{
  "arch": "pvt",
  "model": "image classifier",
  "dataset": "microscope photos of single blood and bone marrow cells",
  "train_examples": 194171,
  "image_size": 64,
  "crop_scale_min": 0.7,
  "horizontal_flip": true,
  "targets": ["smear"],
  "num_classes": 2,
  "norm": "layernorm",
  "norm_position": "pre",
  "activation": "gelu",
  "mlp_ratio": 2,
  "head_dim": 32,
  "fused_qkv": true,
  "qk_norm": true,
  "parallel_block": false,
  "inner_norm": true,
  "patch_size": [4, 4],
  "conv_stem": false,
  "depths": [5, 5, 5],
  "widths": [80, 160, 320],
  "mixing": "mixup",
  "label_smoothing": 0.1,
  "loss": "cross_entropy",
  "init": "trunc_normal_002",
  "residual_init": "none",
  "optimizer": "normuon",
  "muon_scale": "original",
  "lr": 0.027,
  "momentum": 0.95,
  "nesterov": true,
  "orthogonalizer": "polar_express",
  "adamw_lr_other_params": 0.0013,
  "gradient_centralization": true,
  "steps": 7000,
  "batch_size": 128,
  "epochs": 4.6,
  "lr_schedule": "step",
  "warmup_steps": 210,
  "weight_decay": 0.02,
  "adamw_weight_decay_other_params": 0
}
Rows from block 10, named by matrix and row number. Rows with one number belong to one attention dimension. Each number is 50 + 10 x the weight over its row's rms, rounded and kept within 0 to 99. All counts start at 0. After the name is the row's rms in percent of the matrix's.
# q: attention query, key and value (stacked) (model.blocks.10.attn.qkv.weight, 960x320, the q third), inputs 0-79
# k: attention query, key and value (stacked) (model.blocks.10.attn.qkv.weight, 960x320, the k third), inputs 0-79
q.187 102:47 56 63 59 47 55 34 56 34 48 37 50 59 35 61 58 53 51 51 54 64 62 59 53 56 49 44 57 47 55 46 45 45 55 58 48 44 57 54 39 45 39 59 58 42 54 52 45 65 46 45 65 46 48 50 64 39 33 30 47 66 43 69 48 46 61 45 59 56 46 56 56 52 42 34 68 54 45 41 58
q.188 100:53 51 37 46 41 53 56 51 54 58 54 34 36 30 59 44 45 70 57 57 49 49 46 49 48 37 66 53 40 54 48 54 45 45 51 37 52 47 40 43 64 44 51 39 50 59 47 40 43 48 58 44 58 48 46 66 55 48 41 39 49 52 40 69 60 48 57 57 39 67 57 46 41 47 49 59 46 48 42 50
q.189 099:35 38 53 62 32 48 58 48 39 45 36 54 51 70 58 37 62 45 47 65 58 55 48 49 68 61 36 63 44 57 41 56 44 54 46 43 45 38 49 57 43 47 38 57 56 39 44 54 52 60 50 51 52 46 52 53 53 48 59 28 36 38 37 46 61 36 52 57 36 58 55 50 70 52 50 39 65 27 68 67
q.190 099:52 51 41 68 60 75 40 59 52 59 51 64 60 54 63 58 30 53 44 50 51 53 53 52 46 51 67 65 57 44 43 60 43 69 51 46 60 33 45 46 49 46 40 46 52 42 64 46 57 56 46 51 55 49 36 51 50 40 54 70 61 38 36 51 38 53 55 53 16 36 42 42 59 52 43 50 51 59 34 48
q.191 100:61 53 47 66 48 38 59 53 51 54 37 58 54 52 60 52 46 45 37 50 56 67 52 40 53 35 49 53 79 49 48 53 50 46 70 62 53 43 65 36 37 40 50 62 52 31 53 40 68 46 73 52 51 47 49 51 57 47 57 56 64 45 42 45 46 45 46 55 58 38 57 70 52 69 54 54 48 62 45 47
q.192 109:38 49 56 48 66 62 43 46 43 60 68 64 54 48 54 61 50 50 61 42 50 52 57 49 46 60 74 62 62 61 62 66 61 49 47 58 57 46 39 57 34 57 49 62 46 50 54 55 54 41 50 44 53 60 45 46 34 46 43 49 45 45 51 60 48 46 51 47 49 58 47 42 48 41 51 44 52 42 69 38
q.193 101:55 54 65 38 46 51 73 49 60 51 38 46 55 47 45 49 34 42 49 58 49 38 31 43 39 66 31 52 40 58 64 37 48 58 42 58 61 45 51 52 75 50 41 56 42 50 59 43 55 46 61 61 48 49 50 46 53 56 46 41 55 48 51 46 46 28 63 56 64 59 50 48 71 64 42 51 51 34 48 42
q.194 096:23 54 54 47 65 38 58 59 50 38 69 59 39 37 43 51 48 52 45 57 52 52 58 70 46 41 53 60 48 58 38 66 53 53 51 54 33 52 54 47 44 42 51 31 65 40 55 51 44 50 44 48 67 50 62 37 42 42 44 44 47 35 40 50 69 83 51 12 26 62 61 40 67 58 49 53 52 79 34 53
q.195 101:53 51 51 57 69 48 37 51 60 72 34 46 48 49 44 57 40 46 49 51 40 65 40 50 47 70 52 38 59 47 53 45 53 46 47 39 67 58 48 57 57 58 54 66 28 47 44 47 44 40 49 52 29 47 54 41 48 45 50 46 49 53 43 44 46 48 60 70 42 40 46 63 53 33 64 41 63 61 77 37
q.196 098:57 44 53 65 48 64 57 63 64 55 36 48 57 44 55 45 36 60 52 53 62 34 61 41 67 31 46 60 58 31 46 58 44 47 56 28 44 34 36 31 46 59 50 57 41 67 46 44 64 47 45 46 48 53 38 75 64 62 60 55 52 47 33 50 33 53 45 58 57 50 62 53 51 43 75 41 60 53 39 59
q.197 117:57 63 47 55 54 61 48 58 64 58 36 45 45 50 63 39 53 36 36 49 52 61 49 42 64 52 43 39 49 53 44 35 49 55 46 27 68 45 52 45 62 46 62 37 62 59 55 59 39 39 49 63 26 44 42 59 68 59 56 45 47 65 59 42 42 52 49 55 47 42 31 48 49 17 60 38 26 51 48 59
q.198 091:47 52 59 42 60 37 50 35 33 22 60 42 47 51 47 63 46 65 71 44 60 56 58 50 56 55 58 47 54 42 54 59 46 52 45 63 56 70 42 51 52 48 52 58 27 79 35 43 62 72 50 70 41 41 47 33 52 62 43 59 59 48 46 50 45 49 47 66 64 56 57 54 40 68 49 52 58 58 59 43
q.199 101:36 43 48 48 48 47 59 57 43 52 69 65 55 45 40 51 71 53 56 49 40 54 43 36 38 42 65 68 58 33 53 44 52 49 48 63 35 55 32 54 46 39 43 43 51 50 36 50 67 39 37 48 60 47 35 50 44 31 51 36 53 48 50 54 51 70 55 29 40 75 57 46 44 48 45 47 29 45 37 43
q.200 107:38 29 52 67 49 59 48 62 45 65 36 42 51 49 40 54 39 47 54 58 43 49 38 34 55 56 61 39 74 46 56 37 54 48 68 35 59 54 52 53 42 49 53 42 51 42 44 55 70 56 61 42 52 49 49 69 36 32 44 32 52 64 58 61 47 45 52 72 57 45 50 68 46 44 60 50 56 52 50 47
q.201 096:47 48 45 52 53 46 34 57 54 46 56 51 51 53 43 35 58 63 48 67 47 36 52 61 45 48 63 61 60 62 47 58 43 33 61 47 54 58 52 32 45 56 34 51 40 58 66 56 41 65 62 42 55 56 43 56 46 62 46 64 50 49 44 60 54 37 23 60 50 44 56 61 37 47 30 53 74 74 39 52
q.202 096:57 57 44 45 45 39 52 32 44 33 57 52 61 59 54 41 57 55 31 39 53 61 61 48 47 44 54 56 43 51 57 62 68 51 63 59 43 29 45 51 52 52 40 29 46 46 39 50 47 57 48 32 58 47 50 41 57 53 41 54 41 46 63 52 43 47 55 46 65 60 59 27 49 53 42 61 54 43 28 45
q.203 101:61 53 40 43 54 44 68 57 49 47 46 49 45 53 44 58 52 58 38 61 52 57 43 52 34 32 48 59 43 46 43 34 44 55 53 57 37 57 48 39 45 42 41 60 78 54 48 50 66 56 53 61 54 50 42 50 59 55 71 59 61 45 50 40 56 58 37 41 41 71 61 56 54 47 41 65 40 74 24 57
q.204 097:47 52 54 49 32 50 58 49 46 36 47 46 51 45 52 55 63 50 38 49 57 67 38 26 36 40 60 56 50 41 47 55 61 43 62 51 32 27 38 50 44 43 56 60 60 36 27 52 72 38 58 51 58 60 20 47 54 40 59 56 53 36 55 53 50 57 58 46 47 72 61 54 59 38 46 55 37 46 27 51
q.205 092:45 63 47 56 40 61 59 66 44 57 51 47 49 59 50 61 58 47 53 37 46 53 54 54 64 33 57 51 62 45 27 50 41 46 59 45 47 47 33 40 60 57 61 26 55 52 43 42 43 42 45 55 41 50 35 74 54 59 48 51 53 73 62 63 54 47 37 52 50 44 46 59 36 31 51 56 35 49 39 66
q.206 107:51 50 54 49 44 60 62 56 49 73 45 41 49 60 46 58 49 51 40 41 44 37 37 59 49 48 41 49 56 41 45 43 40 59 47 57 55 46 54 41 81 55 60 45 47 34 58 45 39 45 48 51 48 42 45 45 54 49 56 36 39 72 50 53 53 51 64 33 70 43 52 47 42 52 60 52 55 42 40 50
q.207 098:48 42 58 50 49 53 26 35 41 38 56 42 43 57 62 58 64 54 71 45 50 71 35 48 57 52 51 35 55 38 61 49 55 45 51 38 46 75 33 50 43 40 46 80 52 65 38 54 51 47 45 70 36 52 41 38 45 54 55 52 55 44 63 52 42 36 43 69 69 49 50 57 39 46 53 36 54 46 76 54
q.208 103:53 62 61 38 60 45 56 44 46 25 63 56 46 40 44 47 48 44 47 52 61 45 71 71 48 48 32 37 38 74 34 73 54 63 45 71 52 39 67 53 41 62 51 40 68 46 68 49 25 52 36 42 59 53 75 42 47 60 39 62 45 32 50 39 67 47 51 38 50 47 48 20 57 77 39 50 48 46 48 52
q.209 101:39 47 35 64 50 53 26 44 67 55 35 44 52 38 63 36 49 39 43 55 56 47 49 46 62 68 53 41 56 49 53 49 46 44 42 32 49 47 51 57 58 43 60 49 43 38 56 57 44 39 47 49 58 52 57 47 56 41 42 36 48 67 40 38 56 56 55 43 35 29 32 65 53 34 57 33 43 52 64 48
q.210 107:57 66 57 44 52 55 54 41 70 52 51 31 43 61 55 60 51 47 48 48 59 22 58 58 57 44 56 54 36 57 52 58 37 48 47 58 55 40 62 41 74 65 48 40 48 46 68 43 51 55 60 57 43 49 45 46 73 63 56 59 54 63 44 37 52 34 42 44 59 57 42 53 56 43 45 58 63 41 44 56
q.211 089:46 39 66 58 32 60 43 47 35 43 53 38 66 59 48 50 55 45 36 40 47 45 43 24 60 60 59 51 61 55 58 45 63 62 59 55 54 18 40 48 66 50 63 46 45 21 48 50 46 47 59 47 54 42 46 36 47 46 40 37 37 66 74 46 47 56 58 30 60 50 36 60 51 40 57 56 31 34 43 45
q.212 104:55 58 39 47 46 49 67 60 55 50 54 52 44 51 58 52 35 42 49 54 45 43 57 62 54 57 43 41 35 52 41 59 60 52 49 37 60 52 75 49 52 60 48 31 66 42 50 53 34 43 46 50 46 45 49 59 67 52 53 45 37 43 60 53 59 65 68 33 48 46 44 29 66 43 44 38 61 48 50 61
q.213 103:38 42 51 31 56 42 62 66 46 41 49 53 59 45 50 42 32 57 52 48 56 40 65 62 51 46 38 54 36 61 39 67 41 54 51 66 43 46 60 57 50 65 60 28 57 52 65 51 35 58 56 28 77 47 73 60 45 50 39 57 41 50 51 47 56 59 52 28 37 45 58 38 43 66 46 51 66 68 41 50
q.214 095:36 38 62 44 57 53 52 60 57 53 62 56 49 48 48 48 53 58 62 61 54 29 48 61 44 65 32 63 26 49 70 54 48 62 34 63 42 51 49 49 45 53 35 62 60 65 68 65 53 43 53 56 60 71 53 56 48 54 47 49 56 28 42 43 43 63 41 38 52 60 65 53 52 61 51 38 65 63 65 50
q.215 097:49 46 69 64 50 49 57 52 39 46 37 47 52 62 42 54 40 43 70 53 42 41 24 49 53 73 42 49 48 55 72 54 49 58 44 69 53 58 71 53 51 62 58 76 50 45 62 57 44 54 64 41 51 36 55 46 41 50 48 48 51 33 51 39 58 41 58 60 65 59 44 44 53 80 50 48 67 31 60 49
q.216 097:47 40 55 52 47 54 32 45 70 45 51 48 39 51 38 46 56 58 40 51 50 65 58 37 43 32 52 58 47 36 43 54 40 40 42 46 42 52 30 45 44 40 42 47 49 45 44 30 82 65 52 55 50 66 46 55 35 39 52 60 69 45 30 47 50 65 41 70 45 46 56 69 43 42 45 54 51 50 63 58
q.217 088:47 39 43 59 53 48 47 55 46 78 55 57 58 54 44 44 47 60 55 53 36 47 40 49 48 72 35 52 43 44 60 35 67 61 39 46 55 59 49 51 32 48 30 69 57 51 55 58 44 58 42 47 54 64 61 47 47 50 46 44 48 43 57 53 41 56 57 53 47 32 55 46 50 42 40 40 53 43 70 44
q.218 102:56 54 46 53 66 44 38 60 50 61 45 43 38 42 54 47 38 51 64 55 37 75 59 65 58 43 52 39 59 52 39 36 40 39 48 20 51 74 53 49 47 44 61 49 62 68 42 52 38 47 56 56 43 38 57 48 53 59 61 52 52 40 40 62 49 57 34 53 37 49 46 62 51 43 62 39 56 69 68 61
q.219 092:65 63 29 48 48 58 54 35 50 39 49 57 49 47 58 49 49 49 50 41 63 53 49 51 41 63 56 42 42 61 54 44 64 58 57 66 65 38 57 68 45 50 49 50 41 52 65 50 39 62 38 49 46 50 79 42 44 42 52 58 32 43 55 50 43 14 68 58 64 43 45 29 50 60 47 56 43 41 45 34
q.220 101:60 51 52 51 37 53 31 27 43 37 46 55 53 52 61 35 67 58 50 43 65 57 54 39 47 49 48 45 53 54 41 49 50 49 47 60 52 40 44 56 26 38 57 62 47 51 47 43 50 51 40 49 44 57 63 49 45 58 57 68 56 40 52 43 48 29 41 61 52 40 40 41 37 71 49 61 30 40 52 51
q.221 100:63 56 33 48 45 41 41 48 51 42 51 56 51 48 49 52 50 27 53 37 55 61 63 57 66 26 49 46 53 51 46 44 40 39 57 37 44 74 59 54 54 43 60 28 41 64 43 47 44 59 43 55 46 35 53 65 46 48 46 56 48 69 47 56 49 41 41 59 49 32 42 61 49 58 57 67 39 49 56 47
q.222 113:54 47 49 52 47 38 50 42 57 58 43 51 59 51 46 45 54 40 52 51 43 54 43 38 39 47 42 49 51 40 66 37 57 34 54 47 44 56 47 61 40 46 30 65 45 40 28 52 70 51 59 41 49 52 47 38 42 45 57 48 64 48 48 51 49 42 44 67 54 62 56 52 63 55 48 58 51 39 37 50
q.223 098:68 50 36 41 49 29 58 42 23 59 60 60 51 58 39 57 50 59 37 50 30 43 52 60 38 51 51 48 47 57 39 48 48 53 43 60 46 55 64 61 47 44 44 44 35 41 36 52 38 63 34 39 54 54 44 39 45 40 44 54 48 56 57 62 49 55 55 49 30 35 54 49 45 54 32 66 53 56 52 49
q.224 102:44 55 56 63 35 57 72 39 77 48 52 55 50 50 42 52 45 38 43 59 63 55 62 42 48 52 51 41 54 67 32 64 48 63 37 39 43 47 49 43 45 65 51 38 54 53 63 52 35 51 49 39 45 30 65 50 73 48 73 59 55 59 52 46 60 57 52 62 40 69 51 37 57 46 53 53 54 57 57 55
q.225 096:43 54 52 56 64 54 74 46 56 34 42 48 35 49 43 40 50 37 40 51 57 35 36 65 54 36 50 36 41 67 58 56 61 62 43 51 48 34 67 59 57 58 66 56 56 35 50 35 72 46 58 53 49 47 50 49 54 59 54 51 41 39 55 52 63 47 65 44 47 62 48 37 57 56 56 39 60 44 44 53
q.226 099:50 46 43 32 42 49 55 57 52 47 58 40 38 54 53 43 48 59 44 58 36 43 49 57 54 50 47 36 41 63 62 60 21 43 45 57 56 34 60 26 53 46 56 54 47 44 45 43 76 61 63 56 67 27 44 42 52 66 30 40 38 61 65 43 45 45 68 49 36 65 36 43 52 44 52 46 51 61 55 49
q.227 099:31 58 42 52 49 59 53 59 67 73 75 38 53 28 53 38 45 58 46 45 46 54 26 42 55 42 66 69 31 48 49 46 44 41 56 58 58 53 50 36 63 31 36 55 46 62 69 53 41 45 59 70 24 39 43 42 47 45 61 48 76 51 60 38 30 52 53 63 40 72 49 43 47 45 68 53 55 75 54 43
k.187 113:62 53 35 62 52 41 64 57 38 64 67 51 42 57 49 43 49 67 62 42 57 63 49 58 50 34 50 46 62 57 62 37 45 56 52 59 51 44 37 55 32 56 50 53 51 60 54 55 62 48 53 46 52 62 45 58 33 51 46 37 53 44 54 62 36 47 52 42 48 52 47 51 47 30 64 58 34 34 48 31
k.188 104:53 61 39 47 48 49 23 25 60 63 47 31 40 48 52 41 49 45 48 52 49 44 61 54 78 57 54 48 45 54 49 52 39 36 49 56 56 57 44 38 40 53 45 42 59 54 35 51 51 57 53 55 68 64 57 41 42 48 52 49 56 58 55 42 42 41 54 54 54 59 59 48 55 40 53 48 54 33 56 39
k.189 093:51 37 55 42 53 27 56 59 39 41 38 45 76 54 54 57 52 52 49 28 58 53 37 46 36 35 47 57 41 39 34 44 47 54 57 31 69 53 54 47 51 54 51 58 52 57 39 55 56 52 35 48 51 57 58 44 51 54 44 53 49 36 53 52 58 49 62 56 61 43 68 39 55 57 55 35 53 55 54 39
k.190 092:59 49 50 38 56 52 70 62 39 53 40 67 59 39 61 52 53 39 32 52 55 52 75 58 44 63 51 31 36 57 49 67 49 55 56 51 53 34 45 23 46 66 46 52 76 27 42 52 50 48 59 58 45 34 45 47 47 57 54 62 56 40 43 45 61 34 64 62 39 71 58 57 50 58 56 42 61 63 59 62
k.191 094:61 54 54 41 45 31 60 55 44 42 49 59 52 61 42 53 54 53 51 51 36 62 61 58 43 53 60 31 60 50 59 64 41 39 52 57 53 32 60 59 44 55 51 48 52 51 75 52 52 41 63 52 48 61 35 71 47 35 38 52 53 61 50 53 65 36 38 56 66 36 40 42 22 49 44 68 46 42 63 53
k.192 100:32 41 36 67 56 58 52 54 41 52 59 51 54 45 63 39 46 72 57 54 48 27 34 82 50 50 43 55 33 60 57 53 36 77 64 40 50 29 37 69 51 20 48 50 47 44 54 44 49 39 45 44 43 66 45 67 67 37 48 40 54 45 45 68 60 65 46 65 50 46 51 52 54 38 43 48 51 45 54 58
k.193 103:61 77 50 48 56 61 65 50 51 41 45 51 40 49 46 49 53 52 34 62 54 38 40 34 48 51 70 46 53 41 49 54 47 61 38 53 47 53 42 30 52 47 55 51 54 56 47 41 29 63 59 66 41 41 48 48 61 45 43 33 64 48 55 41 35 49 46 49 45 49 52 65 53 52 61 55 34 49 60 48
k.194 098:49 37 68 47 54 51 43 43 47 55 36 59 45 46 55 67 55 54 44 54 48 60 36 55 45 59 28 48 54 42 50 65 43 46 52 49 47 34 52 52 47 54 32 43 35 35 67 47 62 38 53 48 55 60 56 55 46 40 67 50 32 58 35 35 58 32 56 53 52 57 61 44 42 27 50 51 70 64 43 50
k.195 112:56 42 42 43 46 51 53 61 37 46 67 48 64 69 46 52 62 49 50 44 43 44 47 56 45 57 43 58 46 56 49 32 59 60 48 41 41 42 54 50 52 49 51 43 45 64 49 52 58 60 43 42 52 62 50 40 43 55 50 43 45 37 18 64 55 57 56 47 59 52 53 63 34 67 53 44 42 43 67 47
k.196 097:46 61 63 42 70 43 66 57 51 69 45 36 43 55 55 33 43 48 40 58 48 60 50 28 40 59 63 39 57 57 57 53 59 28 35 39 45 37 61 45 66 69 29 45 42 46 54 50 48 50 48 52 69 45 47 56 58 63 62 35 45 62 64 43 32 33 44 23 26 50 47 46 45 61 42 54 63 54 59 50
k.197 108:54 59 41 44 66 42 79 54 35 39 62 54 39 54 50 49 61 46 59 43 48 69 62 47 42 46 65 64 51 62 53 59 56 44 49 54 48 54 54 44 63 62 50 42 58 66 44 49 45 44 46 52 70 34 66 35 43 69 42 60 40 41 32 37 42 39 50 26 41 53 39 49 41 63 50 43 37 49 49 49
k.198 099:55 35 41 55 56 51 43 73 47 49 57 48 65 49 44 53 40 32 58 44 53 32 41 37 60 55 54 36 47 42 47 53 31 44 43 42 55 61 53 40 36 58 61 34 36 47 49 52 52 61 53 35 35 49 35 46 40 49 51 70 48 55 82 57 66 48 58 68 61 61 64 50 52 38 48 48 57 52 49 29
k.199 106:62 31 65 60 53 32 45 54 57 53 47 49 56 56 53 59 39 42 66 53 38 22 35 61 47 59 35 54 56 52 42 50 38 63 50 53 49 34 40 58 56 41 63 35 39 41 68 41 70 47 51 50 46 48 53 57 47 57 55 37 42 45 51 61 61 45 49 57 63 39 66 52 51 51 54 38 56 55 44 82
k.200 101:45 54 34 59 49 62 53 59 56 48 48 46 55 43 52 57 36 47 45 52 29 43 78 39 44 33 63 41 52 60 58 51 42 53 61 56 64 57 48 43 60 49 52 49 63 63 41 49 37 51 39 50 40 41 55 38 33 44 49 44 66 49 68 48 35 38 59 41 29 63 40 37 53 50 52 42 45 38 58 40
k.201 103:48 34 48 56 43 50 43 50 50 57 37 50 48 50 51 44 46 59 37 43 41 45 58 50 69 42 18 33 47 49 61 63 56 46 57 62 38 65 37 51 47 42 52 40 36 48 32 63 43 53 63 53 46 57 46 61 53 49 61 59 42 58 57 40 47 51 59 33 54 40 49 39 54 36 66 44 56 37 49 39
k.202 105:57 51 39 31 37 45 61 39 42 57 64 37 55 57 50 51 58 57 41 54 66 60 40 64 52 62 51 53 35 51 39 46 38 54 45 40 72 75 51 43 51 50 24 38 37 51 52 47 65 52 46 60 76 52 54 57 49 39 57 45 62 33 60 52 71 68 47 57 44 54 59 61 68 62 50 30 59 40 57 57
k.203 104:52 61 57 46 62 46 47 46 61 51 44 50 40 36 51 54 43 41 49 51 38 52 51 45 50 55 37 42 59 61 44 66 43 42 42 57 38 54 51 56 50 55 54 39 45 35 46 37 44 49 59 55 43 31 59 59 44 73 47 59 16 48 61 48 53 27 45 34 56 35 53 38 57 56 60 55 59 42 33 53
k.204 110:62 59 53 26 63 40 72 35 38 53 52 45 35 41 47 65 48 61 47 51 43 66 39 74 47 64 40 50 36 63 42 67 47 38 37 56 60 39 38 40 63 52 32 51 40 40 45 39 44 61 56 62 52 34 69 57 59 49 70 36 48 59 61 52 73 39 38 37 41 55 37 54 55 58 43 47 64 48 58 54
k.205 096:54 55 41 46 51 42 60 43 57 56 44 71 44 41 45 44 47 35 53 48 53 49 65 51 53 52 58 35 50 63 68 61 42 48 49 50 53 50 41 51 84 65 52 36 45 48 39 52 35 38 40 55 61 33 49 54 56 71 66 57 59 63 54 58 32 43 51 40 42 45 43 40 51 61 49 44 46 49 43 56
k.206 103:45 53 51 42 54 67 46 42 77 56 63 63 44 41 39 34 50 68 49 66 57 45 53 33 64 54 43 66 32 50 52 37 39 60 64 48 45 50 33 48 60 38 48 61 50 50 51 55 61 53 65 55 60 47 45 47 57 54 37 39 52 51 35 50 29 57 46 51 42 52 46 57 61 44 47 62 34 66 42 49
k.207 104:46 39 36 69 48 61 68 45 52 40 50 63 56 59 37 50 46 51 60 37 60 42 48 59 59 35 40 55 37 65 48 46 50 42 63 54 68 57 32 49 52 54 58 42 57 52 37 55 40 71 34 35 44 46 46 48 38 42 56 67 60 57 52 63 52 61 54 55 62 61 54 41 65 47 31 50 56 47 50 34
k.208 095:43 54 55 48 46 55 47 54 37 53 49 49 43 36 61 53 59 62 36 57 54 59 26 58 34 46 49 41 51 42 43 57 50 58 41 51 43 35 67 48 36 55 44 74 46 40 58 46 53 31 60 56 58 72 41 58 66 47 51 55 51 46 34 49 59 58 54 59 54 46 46 54 40 40 40 68 64 59 45 46
k.209 111:46 41 57 57 60 51 47 64 39 44 47 59 45 64 43 47 59 58 65 49 49 58 49 56 43 52 49 67 49 48 43 31 61 50 52 53 51 38 42 59 49 37 57 57 73 53 66 61 61 45 53 34 50 53 46 42 46 53 36 46 49 51 32 32 39 68 59 44 48 59 32 44 44 57 47 40 47 69 53 50
k.210 097:49 60 55 46 50 55 48 52 57 58 45 64 45 38 49 38 46 45 44 53 58 51 51 19 65 41 63 38 65 45 60 51 42 33 28 53 42 51 36 56 46 46 55 57 42 56 39 64 36 51 44 63 54 44 49 27 72 66 48 41 57 65 58 40 34 40 51 53 42 50 37 63 51 46 50 72 41 64 35 43
k.211 094:41 61 50 45 38 56 47 63 36 40 56 59 54 61 51 54 49 61 57 59 39 60 62 62 42 62 55 57 45 38 42 32 42 48 69 43 60 56 36 40 52 55 58 51 60 68 53 41 68 55 33 55 47 44 46 43 46 40 57 43 67 33 44 52 64 56 49 50 57 65 42 52 63 63 41 35 50 48 50 47
k.212 109:40 59 65 42 63 49 43 30 64 48 52 49 46 47 55 43 37 61 50 60 55 56 41 33 52 44 50 75 57 36 43 34 48 40 51 35 54 49 65 60 42 31 36 68 45 59 54 49 42 30 64 50 64 66 47 50 49 39 43 52 41 54 37 37 41 43 50 58 37 50 54 59 50 31 41 67 33 67 53 48
k.213 101:45 44 59 34 30 56 30 48 55 60 49 49 44 55 62 49 55 49 48 59 49 70 49 55 54 66 52 42 48 29 49 56 45 47 43 42 49 53 72 59 44 60 43 66 28 50 64 44 48 40 38 44 55 66 41 50 55 48 66 50 61 40 44 29 56 38 61 56 43 51 51 53 41 42 43 44 48 61 50 46
k.214 093:48 41 53 68 50 67 39 58 57 60 39 36 49 58 62 39 52 42 58 68 54 46 55 27 48 48 49 49 68 40 57 56 46 57 41 49 28 39 46 72 44 55 57 54 41 55 55 36 43 52 54 39 38 65 46 60 59 56 55 44 42 48 39 52 48 52 58 43 53 39 53 55 52 35 50 52 61 54 56 72
k.215 097:46 61 58 58 51 64 38 55 53 41 56 42 50 41 51 65 34 41 52 52 53 35 38 25 42 34 73 48 47 37 40 44 42 47 62 51 45 51 50 54 41 39 66 65 47 64 55 42 45 56 54 56 33 52 53 71 53 30 49 42 62 41 62 59 58 50 40 57 47 37 63 52 57 33 63 45 41 53 49 37
k.216 101:69 25 54 55 50 38 48 49 46 56 32 58 62 50 52 49 48 37 28 47 56 48 63 53 54 62 27 33 62 67 48 53 64 38 29 44 48 60 39 43 38 55 52 43 46 44 43 68 54 60 46 49 32 52 50 45 51 64 52 50 49 65 53 63 50 56 46 45 61 48 44 49 40 59 49 49 68 34 60 77
k.217 105:42 43 43 65 35 54 36 46 49 37 42 36 60 64 63 43 38 49 61 47 62 49 54 53 53 36 53 71 56 38 48 33 62 58 55 44 37 56 60 71 26 40 60 47 62 63 62 42 58 48 55 40 44 65 44 64 33 34 46 41 39 33 26 52 52 61 45 55 55 51 61 54 48 51 58 33 38 41 62 55
k.218 101:55 55 54 59 53 35 55 52 44 62 49 57 65 62 45 52 62 34 42 41 53 53 58 31 43 55 48 42 62 64 61 60 68 41 61 44 53 41 75 41 59 64 45 36 49 47 43 59 40 45 41 34 52 59 42 47 50 50 44 79 36 62 43 56 38 33 51 47 64 49 57 35 31 36 56 67 51 54 49 37
k.219 097:44 56 29 50 46 69 54 44 29 46 66 41 50 46 45 48 53 72 43 53 51 50 44 73 43 40 53 58 36 47 46 50 43 81 48 59 54 67 74 46 47 38 55 62 59 48 52 39 49 42 61 59 51 49 51 51 46 55 40 51 64 42 41 46 59 63 38 67 52 51 42 57 51 53 38 67 47 34 50 38
k.220 103:54 63 43 45 59 44 50 64 32 53 60 41 35 42 51 59 71 46 51 32 51 59 51 76 43 48 48 41 43 42 48 64 65 47 47 63 62 59 63 37 48 71 62 54 73 41 55 59 54 54 54 49 32 46 55 60 54 53 56 57 66 46 63 60 69 73 46 50 72 43 52 45 46 71 47 51 61 41 34 52
k.221 100:43 56 52 51 35 34 31 35 77 54 42 73 58 49 40 58 51 43 56 42 48 60 62 38 55 49 69 40 56 54 66 40 82 44 57 53 61 52 52 42 57 55 57 64 69 33 39 60 39 43 43 37 55 30 39 35 42 52 33 73 62 71 71 45 33 38 50 80 48 53 39 37 45 41 52 58 31 64 43 33
k.222 096:53 58 49 48 29 43 57 40 61 33 41 34 50 51 56 55 48 30 47 34 48 50 49 59 49 45 56 51 59 43 37 46 67 45 57 64 53 60 40 49 42 61 33 45 45 51 45 58 65 66 43 66 47 55 68 42 48 31 39 31 48 35 78 55 55 69 54 35 38 50 67 52 64 58 60 38 55 32 48 58
k.223 101:51 35 47 40 35 40 30 50 64 28 57 43 48 49 45 50 50 40 56 35 50 47 53 68 66 61 43 69 46 46 51 35 46 61 59 42 49 50 56 45 30 26 55 48 74 31 48 56 58 45 57 57 50 45 45 38 30 34 33 62 45 48 55 60 48 65 47 68 60 36 50 50 48 57 72 40 46 47 46 53
k.224 097:44 58 52 31 61 54 56 54 42 46 52 56 43 47 67 49 53 61 50 47 60 54 49 47 49 44 62 35 41 71 51 56 52 43 38 54 37 56 33 66 77 39 53 57 48 38 55 51 33 67 32 48 56 54 39 50 59 43 51 48 25 56 65 48 39 44 35 47 57 40 47 55 38 61 37 48 50 49 46 51
k.225 090:45 38 48 52 38 52 47 44 51 47 51 59 50 50 44 61 43 55 55 42 65 46 52 29 53 27 40 42 34 51 58 41 42 50 51 58 34 59 41 58 47 46 39 57 34 59 35 49 49 40 51 45 49 47 45 67 54 50 54 67 44 59 45 56 45 36 46 41 55 55 49 63 44 45 60 49 40 54 38 54
k.226 099:54 38 36 51 50 56 44 45 64 50 50 61 53 48 35 52 41 55 50 62 49 31 60 37 56 45 44 54 35 49 43 37 54 55 34 38 32 64 52 35 46 45 52 53 82 40 50 63 43 55 63 52 51 49 46 31 45 35 59 60 69 56 32 48 54 75 48 51 33 62 44 61 69 51 63 47 41 48 42 54
k.227 093:40 58 47 60 46 55 56 41 54 55 33 46 65 47 64 30 47 47 35 55 51 43 30 49 45 40 56 42 55 59 40 59 46 55 55 73 53 49 49 35 52 48 46 49 31 56 50 38 43 53 47 44 34 61 50 45 55 46 51 54 61 54 38 33 44 63 53 51 38 45 42 36 59 46 64 56 36 59 70 60